From a checkpoint of a small sound classifier.
Model: log mel input, norm layernorm.
Training: 14000 steps, batches of 64.
Rows from block 5, named by matrix and row number. Each number is 128 + 32 x the weight over its row's rms, rounded and kept within 0 to 255. All counts start at 0. Numbers have three digits each. After the name is the row's rms in percent of the matrix's.
# pw2: conv module project (model.blocks.5.conv.pw2.weight, 256x256), inputs 0-127
pw2.16 150:154119113105030135113100158136108140128155144137133125093128164108207111111196122135089109127101084151158137119140147137131163139106101100136059158121122127125111121141144099137128117141130097146113133129178131034172113158166128086097149130111120175110128119104044123082087089146146120130088144098137093181126073122149089133074123137121141101073124156110222126180122111019126224136102
pw2.17 106:021080149126075072181091127140077158128114137145132104125095175115149130170190086096157142173171143079170111104141158095122100134147121125164123100143138134154065096094083123176133112104095132154075137150000106081087112128093134126185156146090093210107156137151080102122126150098117130125155109123130129142144126143095145157114181127100125157100130130151155132083133165093095179106135
pw2.18 091:110128142090153160106161135154181148118142087044131122131176126104162131150054160127141172134194206157172127109087140141111117131128173145099233104142174168100117115095109117124132132093139114109200120102134127158189165108112153149146182115126171085123056167154139176125115122141121147184133087110178113066118150130178136123121089109113170151186104138118152099117154078096109234140096
pw2.19 093:184172160177067210130216166145175108130138122085129105185150182110112127138131177107137184138115199126118117141116124123135132135132138134153051127119099149099084121127096131129128143078182124186158115090056141226212159096104121123125065096106139193159079126090090090149119134131135108144101144123127137145120068148105076127116169109113100121098075167137157111137148156159093082172123
pw2.20 080:143129128134072107169120109102091127086119138198151106164212099134182125125190111111115129100116157102125152067143129058107134110098165173118098126144135086127104122147105121138100130159102147187218111123078149142118169105077132131171187084127116163121139139111092033195130114170091112088139066088107116111056122121149141120120108111089219135110113108129091179097115196077148079115107
pw2.21 115:000194141163188151125021152131129118128130131109126134118155106146091150156110142155112120115131044144165156151111127112106117115190111090145150138136129136124102142113098157113127125131105115146080144158000132160158119137106166103138157144104115107117117129137255116062108161105108157177145113162154138174112118140134172082109128115160120122120106141130125142076121115158137080129109
pw2.22 109:133091119159157158175134102122112112134140112138136154216101200113138104166077113140140132109153096115093133084117144145110149156122139130118028118146112115151134135119076090125131122089156188251103115108136140153164127089078128109132150110128151123081111099129001111176128096115142130153099122114172122182103144134128152122113087151121127140165157120126185164132133107119155190119153
pw2.23 092:105147161161149078183127069118099146159129130168118098162153110136063146083186163071179131106171145157120126168127169117118159113128156164120111125131141102113172109164096092123141106146214130189152118055148099144080165165122144134123166121079104030147120162132124175104129086188117152141080149120156102102151115124205141152078144131151136111098140111092194128149098075154144091119135
pw2.24 095:112124120119114131131165147117149098060162070121161053116143152126247122082065106153158138134121150167098187108104122172123141154145148139088082080170174144096076094089125104109132167115151201120116135141087100123109128150097088144124130125174076088083125179120152091127155186142124127141149107166127088139124166125091024148141158056139148134108147131151134131087136134097105142091095
pw2.25 081:187208133150192119144148161143171107163068133109125113148169100116054158105152149148111084123200102115102147118122115127141155116133128124120201108101155129150079173145141113089131116171142195134085111119171082152157140137117112129079029078195114064136112118097091148102159168056149115125111122171128175119173151135148122148130143106164116116121142129131152106154135152215144114122134
pw2.26 110:126134154088117075082151124137154124177150157094129107101023137121189119136077164139084121114128031101126092106124122164129148156136106153068128083076143133123100128121127124122135149122078138092094133134141079199095121120174106131139115147144127101165131107105118147128138126132096114175141088117150121173129116178138185128167134084140088083124108116134186151098112129141099127123156
pw2.27 098:048177135104108110128172128184165114134179118075145160133118120135092170107094155174126118158169158176114092108117160198131139146189147127127134118106166130120153107107126136104165111101167088152137153164187142142165114146131121114105130155086129149166111106112112159101093108180144141157110174168115136116133151100198057154117152130085112129141117130103174158075134120150120041104120
pw2.28 105:072112165137010084120201136136147125130093172157145110087141061114214134139118107141113135130141047088129130127127080094105135142128145110105084104136192178102117118160167105152103152142040139077075167130221103129087103120167108142094112080145112166081155102120111142144121150143141154146096153129171126162145094169108164123119160070096152085118114112117121105097117112134164146092119
pw2.29 093:209172125166137180182103157119125089167144077148124151071163110159009071068123151130084143122155047132113099147160133103155103141142131062100135094144123076138119106114140098069113165143141108175153107133092134159223135137125098126116088133141095105150136136149216159152122137080127161116125134127142158164122161150133094159129125191071149150141136136114169118167135100082079140158160
pw2.30 115:224060125150060120071143124146108138114141079134167099240050158094200099107139144106162156099144042147147139142124137099129134127122132093113074108116113139132075106114138076141127133086132115201133119136093127200100133113141099167075164134130120078102101133123103083180109165113125082111151128125120123153120102172105197106103097103113122146118124111111075164096122161111109002142133
pw2.31 085:143054117147116174126138110130115134092128158087143178098071147158208130126105134175119135113104226151127134119143113157104095115138094107131141143134116114108213145034057183106189142112140153181112117116189144179161127134097168140133173147083133113099139109110216159160148127167142162127137134079093141124134182141170144123098127181147058126163071109139190134106150097138154073120143
pw2.32 090:132087149149085125162129115093099112094102156112116177152163168091189132119164101123099079111128191111106154149135126126138136127128125129132186105114144104134122124156091139147145096081149095083115129135140185133070121108133194158184145122126110070111188114177238114111137125107095165141106114160104122103167167094115171140130050181142140081122129139087179079130110134061070120128147
pw2.33 085:101170122153229102136071123117083104126180134072106167117067212147108161134085153162098144128153053109111135124134079079105107106110109120147159139154174119107105132127111098146132124137128136063071161164017133144143146159160097101113092147168154120105086084146091136120086131165112098160094141109169135122086126141130118128140139146054149123177123137111078150154119114060152154149097
pw2.34 073:115126171182146116086090174133091094114148125201138177143139031115117120127170102072176149109108080128114144106131125125156149108165095104153151119115111147159135102096111120149136109140099132072072094152119143077159086187153149126044091125110129156072086138086145136138184118118134159138130133104146121094130126119158210127161131158099104139185110109125136102076164126078066172073117
pw2.35 131:154165139135026108125147138119078134122133139118113077093110075126076129088133132138132153133135106120159101086156166069145124137129126135115123078125106159143107117133164131138135116137045106184034139143230119132084122139147093120051082161140109122122105127137036132136140110098110129082093112168105102195153136095176073138142084131137104105090106120101111139125134133117117083118127
pw2.36 081:073219135153143181111129123119203104121134132056120122152187155102083115154181135159180145133124096138117139154158137140163133210170132113084114119146184147157116097160115117136156123098125170211131160145092074127150136113140134109097147085120174070151146110160157157138169146134156104063094131119127103169084153132147107153096086053149149101114182120101206138159139123111183121110139
pw2.37 125:219103118119006138092123140152105106154119114105113132188140113152183113109179078124124121111151060149110111115122146114106143121142125173119145104130131139113175163112094143110101101137166121124126143141104141142212129117140127107104064176160130139145075107074032112096103104158101121180109117161119100091148128131130096114127133109137102172096143163109109126131123106172129010115138
pw2.38 182:088178112118128133105127138147169114123109145255156159103079144126006121116123122128110131135122194138118154128165155124128132126126155113116102124132116120119108122134092089180139160149184090186111134133158147033138112103124140141132099116109114110142106149104157132168153140189151116120139143108131131067138113171143089160157126134120156107169103115158148131128132154171114200133141
pw2.39 093:137118111112121135137145110079126134112154081074090094090182099163086111126089096145072105208105085135130137117121115177111130126109096151116077120060175152096201116129093105135147103131160174212187150104186147166137125201184106102185203122118138200112130100086173137109086103191135113102130161091155131090107130137114113169131145117054163135158167155116139116100115123152148157122135
pw2.40 117:139126104141001093121120165145174119122152118118118123062116031129089117092099139077143117136159141107124147100147103153123116148120129162119033102151129116131044109128105097100167160144138131048118145121130121164156127121056132117174236117112152173141126137131028119229134107117113127112108107088101133192117142116101028108133108130127143136101133102107124170127135149121169142118112
pw2.41 073:103156098170134151119164137152145114102165153148137138138103096116148058132131125140090135098135220135090086156097152149165144102146174162056157143128149097085134112151121195170077128143165085154142135084107177126172136138076216133109137086163170106147108149120215118104166114132148127066140086094112160102154078111116130090132093131109130146157078167155107089092143195103158125127142
pw2.42 080:132182089154141108146110128178146114096204134114138160162184078113212075116110151153156144155128132182106090154176157151141112058121084141104143128141160176188083150174130082061117161085156155112122172127207126179136127123084126129161155144197132114086101129094080130159147136105141221165175112163133113106148143098113153138043100151105095144141187105106168118080143135094083091148127
pw2.43 179:200153145147140120075141136111093114138152145104109126000215125160110133147102131101133131144099120135130126100102130124098137110138117085154085112138113139122161127121098152147105123128187150210113158132025136164094134147149158119065193113168155096120094145113085098163126124085117119107151110144109118078150088089137074139133110126114129130100143162113045113142111128057090116154149
pw2.44 079:180156136073059089146132163116177080106177146129093106059074194182135177163144145122171196123106110084144122085112140110127073110127125176146176133137138095164147129178139111141141125105138131160109156098190138166141089144111100146130129106154151091113211196141123093174150165115091124136140137086150094095138117132075071143091165122115111137148143089135100103114167178105167113181170
pw2.45 103:161142100132182076093076150145103087108121118126118155155098126090074139141111130104178145163147041154118141133092154137057092117116129050110168134134127159143164110088109117107144137153104080024138098117255128093094134127147121096027197149118123078182152090171198171113114143093124161122095132092143136156105160101180172156141139137103120157179150128117097127150122102052127115121126
pw2.46 083:150165059075102211006096149112130167172138175138134112101132122141130120105139104095154072121150093103171150138121165104168149141074161096175077094150172142104131138098178114175182096112079116147120100166089127143185064177148128135065172125105145176140098154130095089090091129117121113094144138154062131096170109147062071101097115087159107121126153112147112143119107130112080099111111
pw2.47 075:087116126085062113099140090133057165137109152155175141193163075081125115114154100105160133149107124178123106136103110094121088090135100127110148121151139152117117115128090131153097124123142112186101118145130119162125131047151170072190155145109118149108133138174167086177164120114106164086107147170187087104149164125147207105139134188144094141135178156145091163173113146090180092126090
pw2.48 079:118170141107096042138088112130125108102077158147129088149086096109161133171200155165190108118142115097173144119087119132099149156144144117197181194097077112115172106138161131165103076084112148149146094102118116202134101150140135132129074119136124142102137074125052122120072101158095180153079139210143106144113170192158164126117107169129132120161160106106093091115128093103071163131159
pw2.49 095:202091134110043136161122131125116108115132123144144100118175148119043140174145104105084158112154203100134150104128149079171101142124127130148061169166099122181073128137115139117151117104135112155195086128220170164149102104113166132105102123155171125109158168166121085124121143220084139104129117099132128168128105097184125112166132140136159105124132130103132090150140094167126141124064
pw2.50 126:140236114151088106084113106129111147181117126147148116158096089122126140131173119104143129132124130152131120124167140101128117105132149102119156126143140129097118134135121138171108143139145135117163138111028170113097150157046156135184174095144124000148142140110029119137094145117118116131136105141096131132084179158126121125136108119127107149154121119128089160075139145056156255119120
pw2.51 103:212165118043023154108184120122129137092149125161158119102070094105103162145141097122122118125148120122151118146122099128115119102170186096051076176144153118123138159124162169152128145156126128058123128140061132179149144120092143150172156116118134255153128127123104116184165155097116106132152122116108152126101083120134064160115131138118193165077111096156150137086139168130128029073113
pw2.52 084:134124195108139100122158119172141139168131143073131143055153147059078161165124146137118120114153110090123173130085125160145119194130130140180204117125096142098138139146087123157135119127138127059133130108150135148150102137146102111157117127138126104094130130149111151084122098165156136142118124186133115172138093081128114111035086162161118115186144129087220100116110100186087052096170
pw2.53 122:171158126118099132149048113137159119098124121139162112255073187144120111104080098124176143140118127094130121128127106111157115126105131179129086114158141137112083153121134148137135132118176121203164144117154103204206119103133103153075151115128121217139109144116024137184137152125126158134100130130124135062114095109092051123111127148139109064128135131129187127117145141143164102134125
pw2.54 095:130205194168141205209157116129099146143174179169092079153210111132073171149147161111122152122086138119084112135122146118120123164171140156134126146151120099136119130132114142120078125149098122122141132115149122209096092100113122130169186135184148163124107132106115100128150132170126135145136098125135063228118116156128061137095169133148111111119088077133136144148093096158214029146101
pw2.55 088:114202153163118175114168132100122132157125129136141100065215179081127093116172172127154157129122100118135187105115131059154123147137092160175162087120139148114071142134139140199121108098146128228116105157111121120111060097121146121140085120115098067114150141139161115129121136173083153162149122138137119108153165131093091131107097063125172119116093118124141121124110140100102102139074
pw2.56 105:096138141110069156116103123078154103124153144069151151163177224158142110106089100131178118121140142141136154107140126108109076162141117128113177123146136105154112144131137106184112136121162096253120141141135157077140123128114130092142120151123121161124178164126183064108179123169117134136082115158134115063096085129087148118114099109114092090130086124110103098122145112107150122151097
pw2.57 084:089093135128055084093105190142107113132121142200143073129142106138118107129150156093131116111194148094145089100133118138127131098133114067109172110124127143128087157128138098097167176137127108103099159108114110090184149130108101185075141083134136143183156070153154094114076125084143155124107110095063166105118115100156130135114170119135144147118100129126019137115165141036119124153121
pw2.58 085:120187091178136143142091126117150095157170148155154136156114176127117117095086149131086111118149127138152136104153091076182122135177119156114081189161133134114144053125126133082134160117150156149088122127145065118174107140109136134111124131156132069086180106097089094079109126112109106120123158102116117063119121127136192142152086167130131156141100125105114148082101131094146091100139
pw2.59 096:099183156116157134145151148101053180118080134149194142031136174121089133153136121126153147148134070124163123151073130162093141167094130132146165172156131136107131167161131134121110136161146087155096143095108151231150138115169106103076138107161140034157135061081073085103129131114124104139096147141151126204150120127126195120115185103167149128162111157144156137130111102030166167116109
pw2.60 151:104093114126132104076079089116132140145124103180141104075098195140149148169128102135130136124113209141147136111133141153170126121147135120163090134142143122101088108154152161146105101102087142222049122105255140226144104106131124136120143134103107175099147141132173118119156121108132098145124117110125123122184064111141103117120148110137142105106126098118138111118138126123148042120151
pw2.61 081:074108143180246134115156142081148134107102123108121120184116165145015144123161073092161167096119143118102106178112101138140150119129137112107048134091100117090101114073113110110134132133086102146166127117186129182137178139121102160114173136122126129169112109141077149108121131183133129115077121115096167203094143140121131149122195115119119176127116092141133150126104109092108108113148
pw2.62 108:074144119113077110095108102132159155109167114150115139089110122167098083055156149093219123138069139137138122129137109135143090087117141123119156120101112158147132133140147076102115166112133153144035135113127097084146119147064105138101125131119122204153138122122147101200118145081142151139111109147150123029152146162176169098143166094123133130140148122172103151098138136077134207120140
pw2.63 078:102125175138156127085144112103154151107134166167082186118063130165104120114074093134123180133122117126124086090134110143117154152140134137091085181198161082143079144111092141167192119143203095096122097126187095116144138111149114127119199112129154114128148104139085123127132157101062124147183101041167080085139121130114160122118105170181174120047161150130123082118114095071180156154137
pw2.64 079:122070147173096103072085199107128196168143078089118124152113170120157077135119146148144092072113042143082177120139117129116141130100138127161108113121109127121080138122112087070145120098148159166096097132248078054125137158106120164129105162115118091159107138112073114111108133112140147142140116077112135066160125128141230114120076135152184101079186136127097164104128100148174055145116
pw2.65 112:135054085142028109098175130116179133098089162107104138085167129093136113124200127138102108088157086106110124137140143112111106191119151137143126108138159109153120116117130129146125111147176143099163123126202163031196138110117146124130061125089128116087119117115201119079106114143112088098133086117101132162103134153111114118125076180081101123145148189069093071127116144064091141092135
pw2.66 102:077150084106255143117121116153122148137133122095129117177108179069144091113046136095172099138131083124138086094117124123152124076155144142144191137118088108116108126165147139128094142112077144044163127134110120095162128101145140119093161121125116193135142106092144105148134170127106142112118117145133112091100105149125164112158073116093133149107143153111222097122110155060125092159126
pw2.67 083:140132197114116143131200139158131116091178094050132101107168071145097126128107173128108136146112139144138127123136155208113170152116080088161142182103147137130090124188100122117130153133139128073082160118106075110140150096106132114147142142089084200131120118125129131142075126117104108058158088150114128106111126140075101128151112062141148125093091201181177095081181160154090112124175
pw2.68 102:163167127111222097135118137129141114147126134156138143069084142112086119098085166146141183125146072137117118169139151147129118116129095141122038156116152134114132136145137086084111162164132121049125103118241125246097182117126109107141109129104128006126178128092180118104103195121117099137120163139162159168167153093060181124141126156119137155116127184133255150106115128147133091113116
pw2.69 074:216114123086093156120161137190160130159118166052154144135146053148057118101157082152065089135106102160107105105138128136139133174140151133080189131146111076175146132133149133132138137154156132160154099158115159102247098147156118122154125144108149229162109106108140153133168148084132084073091089126093142116126211127104133145137137127147118116088159161112128093102082142091158132080159
pw2.70 152:160216161148059119163136146107163131084080132073122089108099147152200152167132091170095135158124163107082111128084136094115145111151118160125063116097164147099129135145154175059112136080096104149162105147030112080101151131153153145135153113133134255098122091142196129129122135079105121105098138118130145167093139116201171162148150094123096110092085134142207140109154137072077227124127
pw2.71 088:158089122128173136123187111099114166117155134128142124219061161105121103124189131088159116142134076129111141157130148115144129122074160118110195100087161092130185128125054130143118111136087176175131129156117137076191141098179157142104202135129170000072122108134160096115112127116138109109150113152103109153114028091137149162121107161130085082112155114169139109128119138043186137160135
pw2.72 083:131096111135058105055059143115159100081080118164128100116119153073138093144195096112157153144112123087151081128107134059168159096143174179124167120167111149128096149163156128131101154122088141116170119081089135168142119098142124093109171141137150152126127156086078115104149130094165138131123145104105110131093105093178197105109156087166146118104082123128001163091135138109087101126138
pw2.73 098:192233201105042136090093091137105160082144104160170136100151104094098133105183176129099144171145123131143146097180169152097119150119095092103150152103135096086131126073139135100135101092117134101134147179083126142128072148130109132170139118120185199124160145136147198141168140096131109085128133145095153095143140159195127185155122199146098122151061131151084105109117159087197108130119
pw2.74 094:200096120132193142123115116138083114101162153116129138128100173092125158153161121118158082105075088141121077152182187189110120111135122094129083137156132081148091132132131120141135147125132109049169108130164159173079119134127173188149209119117148048144155129130183102115138155132124072150146093156127092087154123138095197128102165136119088153131116109124054130088151102165121000124108
pw2.75 101:067174125086210136163096144162167153141082139163133135127136126157162132190103076162078115129175097111129159136101125111172118126109149218099118136133136136162187123144125170128150093154179088152175136142101166147116125127161146132105121128127126074114111129162090065124115137176106125100134156145167157093112094133185082148135121115100101132134093167147133109086118167138082050129115
pw2.76 091:161105115141185126130127067156128123144137145161133140057166057096138105114159087109131164145131148132132104122113128132177097123107155142111135143163119087161086156117159130109101116159110052097144110104067166161109151076140141151173124148153123167153116155113091147150137106169154130153144134154075163193116130119191157130151153176159159159065142110119132126129115157056184048092113
pw2.77 087:206178092161000104095057138100115119133155135136129182070146066098167135132119153116121135137144073164117128131177118126154099149106125120140091166154148141100094140134107123098124134062081113138092126125105147176218162112130133142126129133146149149169108168142154186086134128121184150145180113117170136115155082160064232116127115153115074118112122133145055078121114088117135139120147
pw2.78 109:152162113085245128156176091111147159148178130194124144213147079150180133179116101116118129113122130136117148141139142119126117115117140103150183115136119123123157106132078139119154123176127160227198124115236168160079157094067137122102110163141113120115108140110174096108113124154098157143146101118166115112119131147133188124128144111118165144121219123108097119085118127101115043119153
pw2.79 091:083107137126023128100115153113149126142120136086109131156221101128187140115084086085069095131096158154125131158128125166158108095106141103081128115122137144096119143136100170223136178117117091171134159158139091157211137173108074166129112093134087065139124094107160187133131153134156129139124155090100151088142188146099158082123096137124098119166100107128042100136123131118111047149114
pw2.80 077:076103158149201180151165121135156182100167159107125105109111157090172040090090146167092141133168137142139191142145133120156142164155169111087091142106126128110079112141100145098167165091111105173091149113081145111116163113122130107063097112116145127148097148094159135132121148179146175095157117132167089153138119132139159102139024169102148149144137108135141111088142185108197073067099
pw2.81 110:097060128173179122121193153121133099127148100138148095116140171168214122143066114126120153122092125124177121084108134167126137095122108094137121120152125112112071169101117123122166126110075107103039176134176163107154135114096097160148104153129115201115105135132023120110147139108133174157119107165121096146131088127089139156152145092144138102082120120119202168068133140097098102113139
pw2.82 121:128163137121027157129103128120172162093156102114163153143123226140143117118066120134158143097155160112122104132117157122132196128117149158129030143123111128127124149093140146118121128137122139208120113152180111218187127125124161156126129137087094179148119150181021117139140118132102107117136104117114099096163153122097025141121124143145133164133130185093159096125139136096044093150094
pw2.83 110:103136134102255194117147163081149145138116175143134125184149189141090150170054107125150108106141137110149153078121158136163126169126074162122203149115130109102158138144105118126125127117168155168167157131176138089158121133165091144125108111125127100137142095122102163106141164174109129106139136138133148152176076142156109161116115106138107128107100097130118114137114122147170200134183
pw2.84 072:085136152125187108155119134068173118107048095219128083128145100149177114109117115119084120151147218114071151126131105117130121128128114093101110142134208101141094149159168149063121141127073144127112142124161188057079115097095187178142191082082124102147106137154120107170092154088140101099125128086104099152143108152102179137132166064126125140154096146161053169150147192143133074103149
pw2.85 107:199159143130077126161123107171128142128133127132099171094189157137024115150207119080148114175134091136125155122085144129103154146113138137143174122108112123132122140150090148154123149163176122245116108107049118060113131120126159096166131114164096255126139117110132145116120110161165147186091116127151148156092104150127231089097154158101136119135158101137168098130104128143155152184129
pw2.86 113:132095131117103069140100095122063132114111078147135148116114101104127116136166077135100169130138213110144129107107161137133144141135162055116138131062144142110144157144130186113128163136165110103106170130154121147096165118121161120043084127117094212130102096147096123191162122177147076146120157143131153134119088133071222151139129120133126101120127144110103142180120114071238097130168
pw2.87 097:175177165102070134137136151096145098081159138130128155059208136150076127076090143098121122147100101099162143140090122164117097100113121122153148128130137092116120165135120126157133090092106084080089133107170150255139106133116094145145181156158113255109113091132084127145065122185132126115079145145111158181177168082091103113119146146127100117117106103112170144100118108052125076183155
pw2.88 095:114160079116000135139127122112180125092123122142149120108199077124195091093128126164132158141120161141121116110157101151097132098100164059104092126132133112158081154154097129147097162161091104181118095124062140183144113168096123201194107110105111201098136142127128141116149148096135125107102143119103119097136143087121071163151089146133167163089125141125047138102130141169071184112116
pw2.89 077:137157092092100157113196162128160124069152159121142142145169182101150105179100153169158134137140080148122117113163174129113124142137068080142163158155114104079095115145141132060118110151141122187194160095177159121100150139152137124216146161121154190073144094188131115140117123075145128113113159109144132191156096116098095126159159098174185064156160127098138105136122113137117075111117
pw2.90 141:155120136115069097126111097093196136147116110157119134074110105139196117117178113115148164152094139107130125143101137121120156132087136086141100145111108137140145135108125167103113101124157132194192123123062110089186131150149127129177129145142190090104105114115198177121136140154112156115134173102076113212162058141184100135113081091147144084115128133120122123124130108090188000169116
pw2.91 092:170141130170223118121050106140147156171140148122129151165152160123042185128108149162140090131164059121072133122141103137115122122104159178154110137138143123129143116129147122112115121154103148117165135116158139000211148142155140137186073114142139105101149156147154127121123136180114136125162169043142120109123156160188049127162081157132133117142164125129166146203143122157203071158095
pw2.92 102:111177138144111137077092176117154121105064122167142135046132118168179124104086168130119128147124198149127150097118125149165163169138120148154124144136108141133139100120113149122101122132200137151120128146105096208080144114113090135119041158118148199115137139103094146086146143112134140137113121112146129077143188109123190117121138097153127113123138137151067070155126107202119061127189
pw2.93 103:074192111095177114154071173118150138196143107106116116191152198147000137128166161113130157097089122116080111151165114185131108149139131157125115128095126108111162130116071145092112084146162035083120111096140141145181172127123151151065064124139129255160067103162123147127149152084107145138127131099136136054154118162170154141125116141090135151150130133102165130159133094077167139154156
pw2.94 102:153184139131125161124153136122110120104107128208140118101169016132159106143005142104163125104086167122199140150119112126143107126119133143112148117109049134137156144106152106065101102113103130139112107113174123117071080153100138147161133132120142095121126140103163170125180107193113104123117170130062130145142140129150127088153136160132142089078078116132115169163147121162169148128151
pw2.95 091:053142098127006057102107112091112135078124103110147115143135007088154157087097116136151146109095076144149152153139091147150128114136142122104131132101119147101069125127161132148132123104180140007120161155184114075112123164133097127162163168088093054125123117100099135146156100171123124126093162195196169107138147164127168186136150093153095165128164158147159150085133142067135153109141
pw2.96 086:079116118120081159096087121111161115115117142135133115180152039154109119109088165098159107140149034153097132130127131105147130127118100162092141132074139114111150115111099112111116141175161157111143174104083147151154126161113117151123181135144127255152162074171185089113087155125166067114102164139117156135147135088152230124097164123101089144100083105148152145145091139127178134126142
pw2.97 072:163157107137091166140125135154143131114078091104117116115145165172195126120110065105046140093107116076130087116116161129120141137144142157099143090135136108093188163121057156087109124094133145205147084168137113132138121111080176109080134146124093140101031169133199110107142162127090154117137118182050148123145089141066175114137115097154112088083105125094058150094142144087053125108152
pw2.98 073:057146126131127141142129149132125156038124140082102129110134084102149201175186108151123157121141129110170141169151157195142156089177158132132128157166157080162092163128120132129142133085168153079159074102002161167082107180062162106092103165087085209110126134117176141147127083168108091083111064150153123163101129185127141120105151115145186112121132165111185094081107108134138157102116
pw2.99 102:117061170146053121116105164157141101122152116113111123130093115089143132115077177145075124152158061123148142107094117129100155129102111122111115150093195128116162106132178161145122120165161155053142131122135105106151116116092096128097144112136080147131117127128084105207156108119114104127106147123149099176116114163194114122155155126121170141049142140129109103120162146047081141145136
pw2.100 063:162153164106129147067162182150203087125116144173127125177186080138127149117149067112109160115100099080151052152115161103177085169177216102108094126109120106128114095224139127136110131178127145134123144129100121142107123061130147148211113043157110127164140129124136127114132079168140121074165132112026177140116094105107117134177120101127182133071145152095099155144165137106134130098117
pw2.101 108:158167137162142147192182140140077142144157102070079128123118141165099136099082163090143100181067145147095094173147124094112101102128081061111173126100188119175071121123068118143132144156133187200164099106153122170161133153052107155202114100181175163136107085113156111111141086128117112156173088140147136199126158151076183091158117144132183147168151107109120125112127118167165004140126
pw2.102 074:116144151138130106176099124136136172151142142136089117098152173105119101095100154126127121119115215136155099165123115142104149118131101071105204080107165128125108083142127140129153179132171160096119150093128094190130150167128204123050081126133120072148145128135086104173078079132134098199146098140143062113130176173144109168108104155101121178151153109156151104130068092100137065131133
pw2.103 077:111111118129175159092167127106137146113194121147116222128163096128144046071101111119165063145063187121116124121173168107153101100132104151111150112108072151114174146157137133115181087144082153190114131074134111155187132134130092100123022107099122163177136079118145149174090161153114130068144145146099084091148091057118086155092053127166099125117075117145081150114157115180156130123140
pw2.104 072:090130083115179116152144071112071124139154073217135140144081099109083120120118125037149137156095102129134137087118104120178074126151139122093109135119166170140161116143112088177113163149170107074137156170157105193110144152112117119085074134124106173116158170141102157169133137160126176126163167170171136047137081135146116129124149199066079116135150101083102111156081118125173134131121
pw2.105 082:141166079132043114177119143127143138098143078121123155079115082144127157103062110153092121123135130180105151167132140198107056142091119096087086147122167099065162135163053063161181133156197198136130182116102131110158160165146159092161181136130138172148042079145097113128180112164162036172133171109153149108120135090128146139156149161124121128168080097117125168175126117141195110105114
pw2.106 137:214207114134255155139103119142128126106126147125116113127212123073130158158102154178076173114119153133156202128159131113099117145114138158125135125107120117131131103128087119140123145117062137079172141103087122080161163149113124084111126111144160153091118091102170104113103149137136133147144130094164101154135123144151153136127125114155089096180162132141175110108141128140118255113104
pw2.107 135:137173171108072151135116154125075117120116128160147115102114066147183135176124140111148119107133106146119111138119140120158112113093172092182025120084108157134085089150098163122117137151142151168174178102000113168232131121127092157198136092129151154103142127172062127135109142138124104093120150128146122102104121119142138145144128105149155145111121123105225143149132130004124194166111
pw2.108 099:030097101110255080114118171137153151145119135118128149089153103148122144114148106120059127138113086129131160159116149157133156114137088133196140125187096115101136113141107129209164155106166146087125109149106104151088137139099119146053105172109137091104119116128027141105132133117146112128139109130143151151178147109077104112128139129127162124125134090139162101117101146097141093124112
pw2.109 082:139149125091121124100098078117099073134113112189171153170151120111114122109122106091194148135109131146167076073106143124107109164114122136199136119139176162152081126150136114107097135142091149124161110179145089156254107110158140160159125111173146225111145133108044174147119120097112143113148152107139164109144100110058170117128183172107120154129106080172094142182144140099154177116112
pw2.110 082:188131108156144075048108139171077174144098164125124139115081100141128131130182123113088098154155085163149119123177145114153143127166146105103169190111135153150146169164075144119156088118130150116182129134174141185180117107120067126139126100104124020131144125100160113130137122125146135142139159092128174080144197084148077142169150186201118146140137099122137116161144117172103071100103
pw2.111 091:062147076137042144134194088154064135141150182159101101173077104141140148103135155070161116103137144100122163126158147129138089098151112048148091101144158127123124117163139136107121170123164133209089146111117109165135159152109136100187130113138117051106160116153147105154095119128151164168139140175119107116109104081116077134129128145073203137129147131139142169111152121174088122098177
pw2.112 142:154142132143073168126172104098117136111144118133117094157104053099101101133138144104113097097133214110129126092100111131110124146139114180141145114147111115126162109079122110095137166095172142222183144103073107149124125072128122124200121133117158122108105143166202154137091128150126144105114119115130152131161194097123178107153136113155136124173151086142070142104127115246128255140135
pw2.113 085:200164161119164070158098124114134110127094149179145180112148086089217171147145124128098093093152146132136134099133137129143183133124109110120154180105127132165176141141137192049110103165102111135200112129162161116130158153159150111122101150155138000148177144152116207119095135062078130123115149154184122236133126139199086144128137169148122146160125124176029133123078116178128142104108
pw2.114 077:135172112123234150070118119166107132129177111198133106162048135161114148126098158108101134117150176109088143167147151147143151086137135113169071155156142078148129107131142116116122139163118115156078201120129155103138156121079196185108176142101153237152145156119092084091134160174105146147150121099100130074122055104092156132152168161113128152130080174149236080098174145139164067116119
pw2.115 083:134147093139164082087161131144122147134094128183081088155125130115112155180089146116098111128157152105098134119084112121109131149133147206124114112118159124145173089132123126108079106126141189213142135073143140133146115197103115117133206125095123056146131099140101184141173101100116075082124140148112153150176144148187086138162173120134108119093128128122098110156117127143107146114134
pw2.116 069:169100123133097152140118115135096115098189091120123104117170161127168116148180052168112105150107064148152119129168116105135136098078184147147175117118152097128056178119136108157155233104127148112115087134143151129103160148173153098146079118164141171107092152171123109128121167134177126215176117067134115113135110059047138147153145141104163159066139112130099124132128104118125139144095
pw2.117 139:125100133130223128107145100126183161118123140157116129128103121092235129154066161167127116110092190122125117129124137146110122133137138095129075124126123143139105106095138115109099119139112123030144130132125136133176114157108127136081213135127132183131146152141189137174155129112153148148133132115112118088106140174194113093122125106161097131074127145125192150151114145101131004111158
pw2.118 095:136100146150201143153189093180176102123134140133079130147163077102127112073123142041150113146137186161093129198128102110103126117089120146112133111109106146105121143146087074048131146123166051171145137101155115147104167102125112130120199147125111092082114152108130147204117110142116163179100111155128134123148136200184126113141136119106099171103134109116110116098126087097209098102109
pw2.119 096:171112109163122140090124142098061095150142106089140118187074082121125126160080130133155098130088156122101153147142142109075156145116126141120157127153135148126138139105096108208174151153134144207167154116139116034086131080081150132142195178178115170106121134145032118145144135091181090061124140099148143045120159118095208114123159088091091159087096184137150116098104098164141169114136
pw2.120 091:177151175126077122076151163101137126092130124117108162104091134147083112123092134124142158102146240162139106154172129153166131134127120124164117130154135114104065148103030088210146113133095119127170152137167172157131129086139120155104142126164092060131124129120134124161113102116109077105116136179167121142121197139082181163130147119087160164144128099128109121098112133180069000135145